Weights of a small class-conditioned image flow-matching model: 45211 training examples.
Rows from block 3 of a small class-conditioned image flow-matching model, named by matrix and row number. Rows with one number belong to one neuron. Each number is 128 + 24 x the weight over its row's rms, rounded and kept within 0 to 255. All counts start at 0.
After each neuron's rows are labels from the 100 images, of 14848 (inputs lightly noised), where the neuron reaches its highest value: "responds to" is what is common among them. Only what is clearly more common there than usual is listed. The data: stained colorectal tissue patches (NCT-CRC-HE-100K).
# fc1: MLP up (model.blocks.3.mlp.fc1.weight, 576x192), inputs 0-191
# fc2: MLP down (model.blocks.3.mlp.fc2.weight, 192x576, transposed), outputs 0-191

fc1.353 [154 106 120 109 136 159 111 121 130 115 144 134 144  81 151 158  94 123 175 150 130 149 118 111 151 181 109 116 162 137 115 143  88 132 139 138 126 106 115 102 162  97 158 128 131 125 155 111 133 112 129 134 151 139 118 167 147  92  88 144 121 129  96 116 149 154 130 140 169 175 110  83 139 142  47 122 164 155 128 134 121 121  75 102 121 155 125 129 139 109 156 133 129 115 134 127 126 120 140  96 160 171 131 150 120 129 165 119 162 149 143  79 144 165 128 134 100 140 114 128 122 100  89 152 159 131 177  81 126 174 147 123 103 136 131 153  96 120 153 128  99 100 124 145 112 100 134 122 137 156  99 161 131 144 130 101 102 156 137 173 102 182 120 118 103 132  97 105  84 138 126 134 106  87 156 114 151 122 112 116 167 139 148 111 138 148 169 118 146  90 122 116]
fc2.353 [101 157 114 114 102 114 158 163 139 154 131 119 138 158 116 143 148 152 110 126  79  86 120 146 135 123 155 133 121 145 130 111 161 156 116 106 139 134  90 179 113 172 105 133 119 142 116 129 119 174 119 124 148 111 151 108 122 159 172 129 123 139 152 130 105 148 149 121 109  84 162 149 103  96 171 131 105  91 131 162 127 152 174 137 127 138  95  96 102 128 136 150 103 124 107 184 130 115 130 133 126  93 152 128 125 174 149 110 107 149  91 187 106 115 100 133 147  78 123 179 142 123 137 153 115 130  80 166 121 107  95 115 138 113 145  71 138 114 121  95 135 114 118 125 137 131 126 118 145 136 100 103  74 159 105 165  91 104 121 117 153 132 109 105 164 118 165 147 139 146 146 156 165 135 114 119 109 106  85 124 126 114 146 135 140 101  68 136 138 130 110 150]
responds to: tissue: mucus

fc1.57 [125 125  91 169 143  94 173 125 116 143 177 135 147 131 112 134 130 125 109 142 126 164 131 150 128  91  89 127  91 116 120 116 127 164 128 124 108 117 157 123 144 160 115 131 131 107 110 136 114 106 170  89 143 103 142 202 133 129 125 127 134 143 151 114  79 116 139 145 105 142 124  67 141 143  52 116 123 160 120 138 134 118  71 151 124 145 129 131 124  99  99  94 127 141 149 126 138 120 107 127 153 152 140  73 135 144 114 110 124 161 131 151 100 113 125 127 170 180 116 152 122 152 133  90 166 103 117 123 145 104 159 131 135  78  99 151 111 109 121  83  96 139 142 156 130 116 195 146 147 132 113 133 110 151 115 138 142 145 118 148 164  97 111 148 114 179 128 123 111 142 154 154 124 132 140 119 109 140 197 112 149 141 145  98 154 136 126  91 147 112 142 136]
fc2.57 [104 106 117  82 132  95 146 118 162 146 120 133 154 129  84 130 116 129 130 149 121 118 112 127 162  89 118  84 130 115 145 148 159 164 102 127 120 159 146 142  97  92 126 109 147 120 127  99 112 159 134 154 141 149 119 137 139 124 125 126 131 123 139 128 129 184  66 125 167 102 142  96 152 112 144 136 149 146 143 120  77 117 165 166 153 108 130 148 146  97 153 122 137 112 103 116 122 102 114 126 110 162 116 119 122 116  94 173  90  93 148 170 112  94 151 143 164 130 190 109 100 151  81 120 146 127 123 153 135 112 176 134 126 110 129 160 148 137 137 117 109 146 150 138  78 146 133 136 133 147 150 140 180 117 120 137 108 123 118  47 148 118 130 119 122 116 154 133 107 114 121 157  92 178 113 170 127 104 160 107  91 123 133 122 117  88 101 121 100 127  96  90]
responds to: tissue: mucus; tissue: normal colon mucosa

fc1.546 [ 98 122 124 154 163 101 158 144 117 139 142 166 134 101 124 132  87 180 143 114 120 145 130 116 140 117 125 119 117 138 116 154 115 158 114 120  84 130 156 141  98 128 145  75 115 139 116 114 162 103 103 165 172  73 134 113  84 106 105 133 145 105 138 104 148 146 148  99  87 113 153 149 145 153 141 147 153 134 149  96 178  90 118 117 149 130 164 138 136 135 108 115  97 135  89 150  85  78 122 116 157 163 191 123 128 125 110 144 115 166 130  94 103 140 121 108 131 132 117 137 194 100  80  88 157 102  86 125 123 138 142 120 138 110 148 132 148 117 124  82  77 111 102 130 117 138 142 144 145 136 129 117 156 151 124 127 121 179 112 117 148  99 142 141 119 111 104 141 121 152 157 144  98 128 145 137 114  51 143 130 121 115 107 123 148 107 123 150 147 124 127  99]
fc2.546 [150 135 142 138 129 113 145  98 113 136 175  98 110 102 149 154 101 118 132 125 162 141 118 143 119 128 115 125 123 132 137 124 103  93 141 114 144  87 108 138 138 135 142 149 161 118 103  85 119 115 133 104  96 145 107  91 141 117 193 167 110 156 105 144  81 113 163  79 143 110 124 145  93 129 134 121 136 113 140 123 135 131 131 137 134  91 138 124 151 115 128 189 124 129 153 111 133 128 105 124 117 141 113 132 161 128 127 137 114 149 113 143 121  88 145 136 122 159 149 113 122 128 150 135 147 147 153 105 153 140 139  87 101 162 132 128 115 155 113 112 166 123 142  86 140  77 136 103 134 101 122 158 116 117 139 177  81 159 138 138 138 105  51 107 109 131 190 131 191 157 139 145 126  95 126 167 143 187 148 150 134 161 135 125 184 154 113  79 114 130 106  96]
responds to: tissue: smooth muscle; tissue: cancer-associated stroma

fc1.315 [129 154 123 103 138 151 109 129 150 118 127 149 154 110 150 129 137 123 148 131 137 102 112 130 106 149 141 153  62 139 111  88 116 138 130 170 121 163 182 153 161 112 108 108 108 144 139 126 124 160 163 171 171 166 160 130 140  98 157 173 146 106  92 122 151 121 165 115 124  82 128 146 137 142 107 151 159 175  92 122 104 134 119  78 165 128 150 142 145  96 148 119 162 152 133 110 153 130 139  93 137 102 145 131 109  81 139 174 113 136 138 122 151 149 137 144 119 148 111 109 126 108 121 126 114 164 115 156 112 129 169 134 113 117 167 139 150 165  90 149 119 122 123 111 119 132 119 152 153  91 162  85 101 128 115 104 115  99 131  97  97 112 127  92  71 124 121 139 144  79 111 124 147  92 120  78 115 132 144 101 154  90 125 110 143 114 107 158 110 153 164 105]
fc2.315 [132 121  80 151 136 129 113 132 118 135 119 124 133 139 114 165 125  97 144 107  79 103 123 109 164 120 151 123 149 135 151 146 119  92  80  99 105  79 131 101  91 151 115  97 145 124 142 138 109 102 122  86 103 108 156  89 130  87 119 118 125 101 113 137 131 123 153 152 152 166 110 146 156 107 118 180 133 106 174 132 165 107 135 145 157 102 110 142 123 134  81 142 138 118 138 144 132 117 119 107 122  62 161 129 111 161 147 107 158 131 123 136 139 150 171  96 128 131 139 146 158 150 143  98 126 126 142 141 150 115  80  78 135 157 104 121 146  98 111 134 125 112 136 123 151 123 162 137 128  63  84 102 126 137 129 131  78 154 102 135 127 121 138 121 133 134  89 184 116 170 104 104  90 130 162 162 138 109 135 146 129 174 142 133 126 164 151 105 131  70 120 127]
responds to: tissue: smooth muscle

fc1.170 [107 113 122 108 124 138 125 148 110 141 124 176 148 147 123 118 128 170 154 112 112 147 152 100 145 117 146 120  90 137 143 101  85 151 141 189 163 174 133 144 174 154 139 125  97 131  94  78 124  99 144 143 115 159 145 159 144 141 106 101 124 133 123 138  97 113 162 133 135 154 158 143 110 140 106 119 142  97 105 111 106 176 115  92 161 157 122  99 160 136 115 123 138 149  95 114 129  96 100 148  99 116 138 129 103 132 116 152 122 150 182 128 122 133 133 135 105 147 141 176 148  91 101 135 121 128 127 137 120 124 110 143 111  54 174 166 121 101 132 111 137 119 137 145 104 113 105 146 153 113 106 123 107 135 117 118 117 130 134 144 124  85  96 129 106 123 160 116 145 124 162 166  95 113  68  98 136 115 143  73 121 107 172 129 171 143 110 126 136 131 190  91]
fc2.170 [136 131 113 122 120 176 143 145 150  80 159 105 133 136 138 119 145 117 110 141 114 107 132 153 112 148 151 158 164 137 125 109 150 116 144 108 136 138 119 108  83 107 143 185 143 113  95 127 142 123 114 106 134 133 146 103 128  85 175 134 165 135 167 133 139  97 127 139 158 129  94 135 168 106 143 118 136 176 204 111 130 101 132 151 117 111 131 120  52 116 141 102  95 158 128 110  99 136 142  95 125 124 123 110 153 108 140  87 162 138  64 104 132  85 147 153 115 100 148 145 155 130 143 139 105 109 150 116 168 149 124  83 118 152  92 121 115 135 134 164  98 117 102 108 151 116 105  79  97 122 137 146  82 143 123 110 162 109 120 113 140 156 162 127 153  84  88 154 148 108 105 105 121 139 153 162 123 119 129 155 142 116  95 131 114 140 133 169 128 147 114 112]
responds to: tissue: smooth muscle

fc1.390 [118  82 128 157 133 133 150 129 139 143 113 133 172 138 111  97 127 153 144 148 143 120 189 115 172 110 147 113 157 128 136 109 133 115 114 103 138 116 115 113  57 177 120 146 139 127 115 123 138 107 123  89 115  99 100 148 172 124 140 180 154 101 171 131  98 105 177 102 133 100 134 135  98 156 162 129 118 130 134  90 132 130 137  98 185 132 134 104 138 117 103 116 142 109 164 151 133  93  89 116 129 129 177 136 112  80 143 128 111 142 148 111 147 149 119 139  87 125 135 119  90  93  78 125 113 115 120 143 141 131 125 127 114 129 109 107 141 106 111 152 118  83 110 140  96 102 141 160 101 129 157  87 145 132 167 129 134 157 126 144 148 107 129 137  99 139  92 158 122 174 162 125  88 146  77 122 139  88 151  99 115 117 110 110 133  98 145 118 167 131 159 103]
fc2.390 [124 136 158  71 174 104  93 114 144 121 101 141  96 116 119 114  92 140 110 118 110 173 115 136 100 125 106  56 161 113 130 143 119 134 135 166 175 104 106 145 148  74 154 152 161 177 141 115 141 115 106 149 115 131 159 111 117 145 129  89 146 121  96 129 122 129 107 135 123 157 121 131 144 128 134 104 141 122  84 134 148 121 111 126 177 118 130 133 119 101  89 128 114 106 174  88 117 127 133 111 169 163  58 102 132 146 108 128 117  91 129 147 108 121 163 118 159 159 119  94 150 124 105 107 114 123 118 118 130 171 161 131 129 158 144 131  81  77 107 105 202 122 124 139 109 110 140 130 103 108 114 124 141  71 126 163 117 163 116 124 134 159 134  98 128 111 134 109 105 126 120  95 126 158 145 164 121 120 153 111 156 148 139 125 145 113 121 141 107 131 108 108]
responds to: tissue: smooth muscle

fc1.256 [140 101 123 124 106  92 150 122 153 141 173 111 149 142 202 130 105 131 150 118 127 118 117  36 153 180 116 122 151 128 144 115 106 122 180  99 130 114  99 100  83 136 124 129 132 156 146  87 114  93 107 153 151 117 119 162 129 133 123 133  98 148 136 124 156 135 122 124 101 126 100 139 151 139 132 105 138  98 105 104  89 147 129 149 103 132 133 166 152 163 132 119 162 122 139 155 109 139 151  98 126 128 129  90 174 114 124 112 145 107 150 114 132 133 114 113 149 128 142 188 152 117  87 114 122  88 158 125  60 147 134  94 129 117 129 131 113 137 133 144 134 132 147 119 110 184 152 163 126 128 124 130 106 149 120 103 138 136 109 162 101  80 130 139  92  97 151 104 125 140 122 107 120  57 113  87 131  97 128  92 116 119 116 167 131 136 134 150 116 114 119 104]
fc2.256 [ 99  94 133 147 144 193  95 132 153  51  89 118 114 105  92 145 130 126 135  94 124 107 171 171 137 134 136 113 122 140 116 126 148 128 111 172 172 130 143 162 156 107 102 138 135 106 106 140 147 120 106 161  83 109 100 117 181 118 129 117 156 144 135 121 132 119 120 113 135 164  86 108 112 133 129 142 114 111 137 113 122 101 172  88 145 122 112 166  98 130 129 164 134 142 145 138 147  83 100 120 129 138 128 188 126  92 135 170 114 135 139 105 127 170 128 118 114 144  87 138 111 105 141 144 127 159 117  76 122 103 110 104 138 184 106 145 115 130 144 110 111 115 134 135 161 127 124 143 116 158 129 131 128 163 125 122  85 141 128 175 119 163 110 168 172 122 117 146 138 104 160 153 133 167 120 112 160 144 100 130 167 138 121 155 125 107 106 124 118  96 169 118]
responds to: tissue: smooth muscle; tissue: cancer-associated stroma

fc1.415 [106 122 166 119 116 194 176 125 165 158 102 137 136 150 150 141 160 145 124 149  83 144  87  65 161 143 172 109 131 154 126 124 147 131  92 110 119 139 121 123  86 115 110 108 177 139  98 127 142 145 122 128 128 140 147 111 105 134 142  82 135 117 112 107 169 112 121  99 139  68 144 136 116 124 152 119  98 115 151 125 132 140 119 105 159 144 111 146 155 136 115 124 128 108 129 154 141 143 131  92 165 134 156 104  68 110 131 120 132 120 135 112  70 133 117 145 163 142 147 116 128 141 130  99 128 146  89 150  97 134 116 102 125 161 133  69 132 175 113 158 112 136 133  89 157 130 123 128 105 137 117  82 152 127 156 127 145 125 116 155 132 127 130 178 147 175 134 179 114  91 138 185 134 131 122  84 161 135 104 120 120 117 136  79 140 134 140 135 117 104 144 121]
fc2.415 [148 147 107 132 136  93 103 118  98 131  85  86 144 123 131 139  90 142 131 136 138 154 168 141  93 163 100 101 124 165 129 162 138 136 130 122 155 159 142 163  96 121 120 151 153 133 125 152 165 138 118 152 110 164 113 108 177 120 115 115 102 147 136 101 125 117 125 146 149 138  88 126  79 136 141  99 140 131  81 125 136 142 117 113 142 139 159 132 131 125 144 117 127 172 112 124 121 147 126 156 226 143 103 170 163 100 106 107 120 112 150 147 142 131 132 132  80 135 183 156  98 124 128 155  89 132 162 104 182 146 130 152 111 127 139 171 109 118 141 136 133 125 125 161 108 118  68 149 148 154 170 139 142 118 162 117  88 146 109  92 104 122 154 144 112 134 116 109 153 129 109 108 109 150 155 139 127 113 165 117 102 158 106 170 125 106 157 158 110 109 138 129]
responds to: tissue: smooth muscle