A small class-conditioned image flow-matching model, trained from scratch: batches of 512.
Rows from block 3 of a small class-conditioned image flow-matching model, named by matrix and row number. Rows with one number belong to one neuron. Each number is 50 + 15 x the weight over its row's rms, rounded and kept within 0 to 99. All counts start at 0.
After each neuron's rows are labels from the 100 images, of 14848 (inputs lightly noised), where the neuron reaches its highest value: "strongest on" is what is common among them; "colour at peak" is the nearest of a few named colours to the mean colour under the peak. Only what is clearly more common there than usual is listed. The data: stained colorectal tissue patches (NCT-CRC-HE-100K).
# fc1: MLP up (model.blocks.3.mlp.fc1.weight, 576x192), inputs 0-191
# fc2: MLP down (model.blocks.3.mlp.fc2.weight, 192x576, transposed), outputs 0-191

fc1.168:73 62 29 66 50 67 40 22 50 71 65 43 50 45 58 85 39 46 56 30 22 19 47 53 33 51 51 59 59 40 10 54 51 72 27 64 65 63 26 59 68 56 56 64 64 67 36 53 27 50 28 72 39 67 22 66 45 32 48 42 60 63 26 60 50 17 49 45 62 78 44 25 48 32 19 36 50 42 43 40 54 79 43 41 15 44 43 36 37 67 61 34 33 59 68 43 46 41 54 47 59 37 55 28 66 49 68 77 45 50 46 32 52 71 63 48 50 71 50 73 39 53 47 37 26 53 75 60 49 37 60 38 55 64 32 61 34 34 65 64 78 33 58 88 45 67 63 59 21 33 65 34 44 61 54 46 66 57 51 26 21 62 57 53 47 32 48 54 46 71 68 44 52 47 58 55 46 45 43 33 53 56 67 62 64 55 66 37 41 43 39 50
fc2.168:55 50 37 56 65 35 52 52 44 21 67 64 67 39 39 87 57 44 37 54 38 92 52 43 58 40 53 60 35 50 61 51 69 42 84 49 49 56 17 49 24 64 63 57 51 43 56 65 57 56 43 68 60 48 75 26 42 44 43 55 49 60 62 75 27 23 70 63 37 37 72 69 47 43 77 66 47 44 56 54 34 50 51 47 62 60 56 26 51 46 14 47 56 59 47 73 70 32 41 49 54 37 56 63 22 72 30 32 57 77 43 45 42 49 45 66 47 43 47 34 58 41 50 53 79 32 29 54 47 58 52 48 46 41 61 30 83 42 31 33 49 46 47 44 54 43 27 26 45 69 34 65 33 58 61 58 39 15 39 64 73 34 36 39 59 60 85 39 46 35 52 56 61 40 36 64 56 43 54 67 44 26 40 34 56 24 02 46 57 79 49 47
strongest on: tissue: mucus; tissue: normal colon mucosa
colour at peak: grey

fc1.527:43 47 24 59 33 51 53 60 48 63 79 37 74 50 99 64 48 43 38 45 39 52 48 30 51 82 45 46 55 70 30 55 41 56 58 69 57 40 29 23 63 52 49 57 49 65 56 22 50 33 50 70 53 49 60 83 68 41 49 55 47 53 31 42 63 72 44 49 46 57 29 25 40 59 14 45 58 48 58 45 47 75 22 41 47 50 64 49 51 56 60 37 65 44 60 45 43 73 46 66 66 69 38 30 48 36 50 29 75 61 55 41 61 51 56 57 50 66 53 54 49 42 43 55 63 30 73 42 28 42 79 27 48 46 20 45 50 53 69 48 39 58 63 38 63 50 95 55 53 56 45 58 56 54 49 57 78 54 40 73 49 48 51 74 54 36 55 38 37 45 53 33 45 00 54 30 47 41 48 18 32 69 57 47 55 57 74 48 53 47 44 55
fc2.527:60 39 83 68 46 72 32 52 77 50 52 52 26 60 52 60 52 64 72 30 33 62 41 48 48 56 39 95 56 41 69 33 68 48 42 68 50 62 38 24 74 41 61 69 41 52 54 98 28 64 56 70 58 46 29 29 42 43 58 33 44 43 43 26 61 34 54 40 54 48 56 53 47 58 59 22 35 30 53 52 44 57 43 51 54 60 30 41 77 60 27 49 53 53 61 71 59 40 55 41 38 62 60 44 45 31 40 66 50 32 54 44 18 59 39 63 38 62 50 36 35 80 55 47 48 44 65 33 39 46 35 53 57 78 62 33 40 40 25 53 90 56 57 12 55 45 24 59 35 75 37 71 42 67 59 36 32 47 63 50 59 48 77 47 53 45 46 65 33 44 31 73 51 46 55 35 75 73 42 75 51 37 63 53 64 77 38 57 39 62 50 80
strongest on: tissue: mucus; tissue: tumour epithelium
colour at peak: brown; black

fc1.179:53 42 57 75 45 23 62 48 43 77 76 52 73 48 32 50 39 61 62 62 28 42 49 45 63 34 35 45 53 52 46 34 51 51 45 19 31 30 40 51 29 86 38 48 67 71 31 34 36 30 47 45 40 46 30 72 66 55 48 44 64 74 48 59 48 14 46 60 58 67 32 40 63 75 58 40 29 45 38 53 35 33 61 67 18 53 55 55 27 47 45 51 16 34 53 57 79 34 35 68 49 42 48 22 62 47 38 52 59 62 64 57 65 65 61 68 68 51 72 48 65 53 23 46 56 12 67 56 74 60 48 52 49 21 36 57 31 31 55 54 67 41 69 80 49 57 48 71 27 49 51 51 40 53 53 47 43 83 41 36 44 43 28 35 48 20 55 33 32 77 63 26 47 52 45 59 44 24 46 47 55 58 58 86 72 47 44 36 54 38 58 53
fc2.179:51 50 19 61 45 54 49 28 55 27 68 44 34 47 82 73 54 64 33 49 56 59 51 31 43 71 68 31 49 24 80 47 56 58 46 46 61 65 61 63 66 38 49 44 41 68 61 64 42 65 62 64 68 31 38 33 50 57 76 51 77 36 58 80 57 42 57 38 48 47 58 36 40 26 47 59 58 32 72 46 52 41 40 24 53 51 55 19 62 73 46 56 82 57 48 81 22 60 72 28 33 55 42 60 49 63 59 36 39 54 46 36 27 26 60 40 37 38 41 54 44 64 78 47 61 57 38 54 30 22 44 56 73 66 63 46 71 53 43 39 60 58 31 23 52 53 64 42 63 66 34 76 46 67 61 22 58 20 70 63 41 53 64 61 48 64 55 46 55 45 36 74 42 25 42 28 70 72 47 84 36 25 43 34 61 35 60 55 36 47 31 72
strongest on: tissue: mucus
colour at peak: grey

fc1.438:52 36 56 33 37 19 38 38 46 40 58 42 60 42 57 62 31 57 46 58 34 86 66 43 79 45 52 59 63 68 55 70 61 70 37 45 48 23 66 52 73 53 62 54 45 74 22 31 36 38 45 62 54 34 55 67 44 22 77 26 75 47 52 81 43 31 63 13 40 44 29 48 41 45 57 60 56 49 22 50 36 57 66 53 30 23 48 27 33 65 45 32 27 52 44 54 66 27 31 63 65 46 41 59 48 45 68 62 73 50 55 47 43 51 44 32 19 44 28 48 45 51 45 28 42 61 68 65 57 54 52 32 11 25 54 45 66 52 57 58 69 41 33 55 71 37 39 89 42 69 33 50 28 67 70 55 50 49 52 59 61 25 64 82 36 54 31 30 67 30 67 69 53 49 57 49 57 45 84 48 31 57 51 51 48 48 46 61 68 53 55 55
fc2.438:53 33 40 75 50 80 38 84 76 55 59 65 36 31 46 66 41 62 46 42 93 43 71 61 65 48 49 50 44 48 54 71 47 49 40 56 50 72 58 76 35 17 33 58 62 31 61 73 50 51 76 55 46 42 66 37 65 64 39 54 49 49 28 73 55 18 60 70 09 64 60 60 45 81 65 23 37 39 54 50 45 59 65 86 55 66 49 68 56 42 62 49 77 43 44 44 40 44 48 66 55 57 48 56 42 48 30 26 47 41 45 47 52 27 57 60 27 65 65 28 23 29 59 59 67 55 65 37 60 58 36 31 65 56 52 55 33 48 48 43 55 41 52 60 43 85 72 54 62 62 24 36 66 30 48 54 30 15 69 41 35 49 45 20 79 46 55 42 42 59 46 50 65 58 74 41 52 47 38 38 57 70 44 48 27 46 57 41 26 36 58 59
strongest on: tissue: lymphocytes
colour at peak: grey

fc1.265:23 35 54 53 61 69 62 64 59 63 49 60 56 49 77 37 63 77 50 39 48 64 32 27 63 36 37 63 47 63 61 30 76 64 56 53 45 32 60 67 40 59 47 49 68 38 34 28 44 39 29 41 32 42 42 18 66 58 55 44 64 38 56 34 46 37 65 64 35 49 42 00 39 46 62 54 42 15 53 48 68 43 62 32 64 63 43 56 33 89 52 56 50 74 49 67 71 32 37 59 72 57 42 46 53 62 52 33 49 83 42 49 47 49 54 47 59 53 62 64 79 29 44 51 66 50 54 30 25 51 50 47 49 45 54 30 37 38 32 52 40 67 47 37 70 63 52 56 77 51 42 47 36 66 85 65 43 65 40 53 78 62 25 45 79 40 79 64 61 56 65 61 39 47 22 16 51 41 55 35 46 41 70 69 56 28 30 61 55 49 55 52
fc2.265:81 69 43 44 43 53 55 38 34 53 75 61 55 57 46 47 54 44 49 48 44 30 64 60 46 13 69 44 32 40 42 37 54 42 53 34 39 47 42 45 50 56 49 62 29 48 38 68 71 52 52 59 49 57 61 83 37 61 42 60 55 56 51 55 09 54 44 56 57 32 64 99 61 44 52 75 53 77 48 50 48 62 22 70 60 28 47 49 64 04 38 47 45 52 47 41 56 61 44 62 36 35 54 43 56 54 45 46 60 38 40 41 39 38 33 56 68 34 31 35 60 52 19 50 41 57 36 62 59 39 40 67 70 47 74 51 57 58 76 67 60 51 21 72 35 30 46 41 49 60 25 31 53 25 25 41 31 33 53 43 23 35 54 53 31 53 61 52 63 40 48 33 54 79 72 71 58 26 50 54 51 73 37 31 39 85 70 58 54 63 47 53
strongest on: tissue: mucus
colour at peak: grey

fc1.551:54 36 34 78 56 39 71 48 41 65 59 44 72 58 09 52 38 46 41 45 32 41 57 81 47 57 34 44 54 51 36 47 43 47 66 45 36 39 52 23 52 60 44 42 46 36 38 43 51 10 65 53 25 44 58 59 69 46 57 52 58 35 49 46 45 48 51 45 56 51 30 00 61 58 03 37 50 73 71 51 62 52 24 65 30 44 49 49 45 19 56 42 49 40 68 77 70 67 33 62 52 65 57 24 53 41 48 29 65 55 47 49 44 41 56 73 40 68 49 48 57 52 68 46 67 41 67 32 83 42 65 42 59 61 30 56 36 45 48 57 51 34 44 65 52 19 94 62 44 62 32 53 54 76 49 43 68 71 37 92 55 55 44 60 54 58 31 50 33 51 53 29 58 71 57 53 53 49 60 40 55 69 45 70 63 50 61 54 59 46 50 36
fc2.551:25 54 70 49 40 39 64 51 65 64 29 32 51 44 30 60 25 26 63 62 74 37 43 53 67 69 48 28 75 49 45 71 29 51 23 41 68 52 72 63 33 46 61 41 39 39 36 48 57 71 32 41 84 44 66 81 37 57 51 44 52 65 32 39 63 52 26 26 47 45 28 74 60 56 51 48 40 49 20 55 56 53 74 67 56 41 62 56 40 42 48 62 52 53 58 65 23 39 49 24 74 56 49 39 66 48 52 72 52 61 63 66 72 61 52 44 62 55 73 28 43 44 44 54 41 65 67 57 76 55 62 35 22 59 33 59 17 58 48 40 28 29 85 65 58 43 57 39 65 36 82 54 64 58 37 46 56 51 50 52 44 43 69 63 66 65 31 38 42 62 24 21 33 56 76 36 42 61 43 68 49 62 63 68 73 26 80 36 59 36 48 41
strongest on: tissue: mucus
colour at peak: white

fc1.237:57 82 53 53 68 53 60 45 32 51 36 40 41 49 09 43 44 57 40 72 77 35 55 79 58 53 67 62 56 44 48 73 46 50 34 42 53 55 47 43 49 38 72 37 24 59 52 55 60 68 67 34 47 60 39 50 43 38 55 56 55 44 67 45 47 58 60 42 86 27 71 44 43 46 47 47 51 86 57 36 61 73 35 39 70 47 39 18 52 10 59 46 26 63 55 67 61 42 47 37 23 40 62 31 67 29 57 48 54 40 54 45 40 62 35 47 61 33 28 20 33 52 50 63 42 68 32 66 82 52 54 75 45 39 54 57 48 43 41 70 43 36 30 84 31 29 45 69 37 61 64 52 54 44 25 36 38 49 68 52 65 25 30 71 23 57 41 38 38 47 61 14 50 67 67 66 18 37 67 37 51 55 51 45 56 28 80 61 56 62 63 53
fc2.237:34 00 74 58 69 69 63 46 51 39 27 64 58 53 12 34 27 46 55 11 43 34 48 49 46 48 58 58 62 90 35 46 50 27 45 64 46 85 47 36 53 52 41 39 51 47 60 58 56 53 63 47 25 46 58 30 48 28 31 49 70 31 38 37 35 38 56 35 41 82 28 58 52 66 34 60 39 62 65 61 39 15 56 43 26 40 63 60 35 33 71 43 40 58 40 26 37 27 49 44 44 37 55 62 42 50 52 63 53 77 39 56 78 52 49 59 39 86 41 58 51 64 46 50 38 43 72 19 84 51 26 38 53 64 50 50 33 48 27 50 54 41 55 47 52 41 37 46 37 39 53 45 48 55 54 55 54 62 32 59 28 80 58 38 62 42 32 43 55 57 37 61 59 64 68 40 72 65 45 57 42 54 36 59 35 78 69 13 63 54 42 52
strongest on: tissue: lymphocytes
colour at peak: grey

fc1.293:40 36 34 64 61 50 64 54 54 60 67 35 24 57 38 37 71 53 30 27 31 45 39 67 39 26 49 37 35 34 67 29 70 68 51 52 45 46 59 65 79 84 43 70 59 44 30 56 54 67 40 51 45 25 57 36 51 63 59 55 46 41 61 39 46 43 68 76 35 62 67 65 22 42 49 40 29 47 53 45 57 41 33 51 57 65 42 36 35 74 31 59 50 74 58 62 65 38 41 67 72 70 53 39 14 61 54 34 56 61 44 60 28 27 67 44 36 56 34 60 69 69 81 47 45 42 24 35 28 19 51 43 73 30 40 45 65 40 39 38 47 66 45 42 66 52 58 60 53 42 27 39 30 61 73 54 40 36 78 68 76 60 45 55 56 74 67 36 36 63 69 57 45 66 30 22 59 49 45 41 34 38 65 34 17 66 25 67 73 57 69 38
fc2.293:47 51 35 23 52 54 64 49 46 52 42 61 62 36 32 41 45 46 71 28 48 41 65 65 70 56 59 30 71 55 47 46 41 61 55 40 73 68 66 33 37 45 47 57 57 24 48 43 66 35 40 65 23 52 51 51 48 41 33 44 64 52 47 41 42 63 31 24 62 36 39 36 48 59 50 66 60 59 30 38 67 32 78 45 57 24 45 48 49 18 54 46 48 39 49 07 68 44 44 51 65 41 47 66 68 46 27 63 31 34 50 60 82 35 47 54 57 41 37 46 32 25 19 52 46 61 62 48 60 64 60 58 47 40 57 82 53 68 68 56 30 39 52 55 63 44 53 38 51 66 78 62 51 01 35 75 38 60 25 25 67 60 35 36 65 32 40 76 48 52 31 62 51 86 55 66 44 42 67 56 66 55 35 99 56 30 58 48 24 46 43 46
strongest on: tissue: mucus
colour at peak: white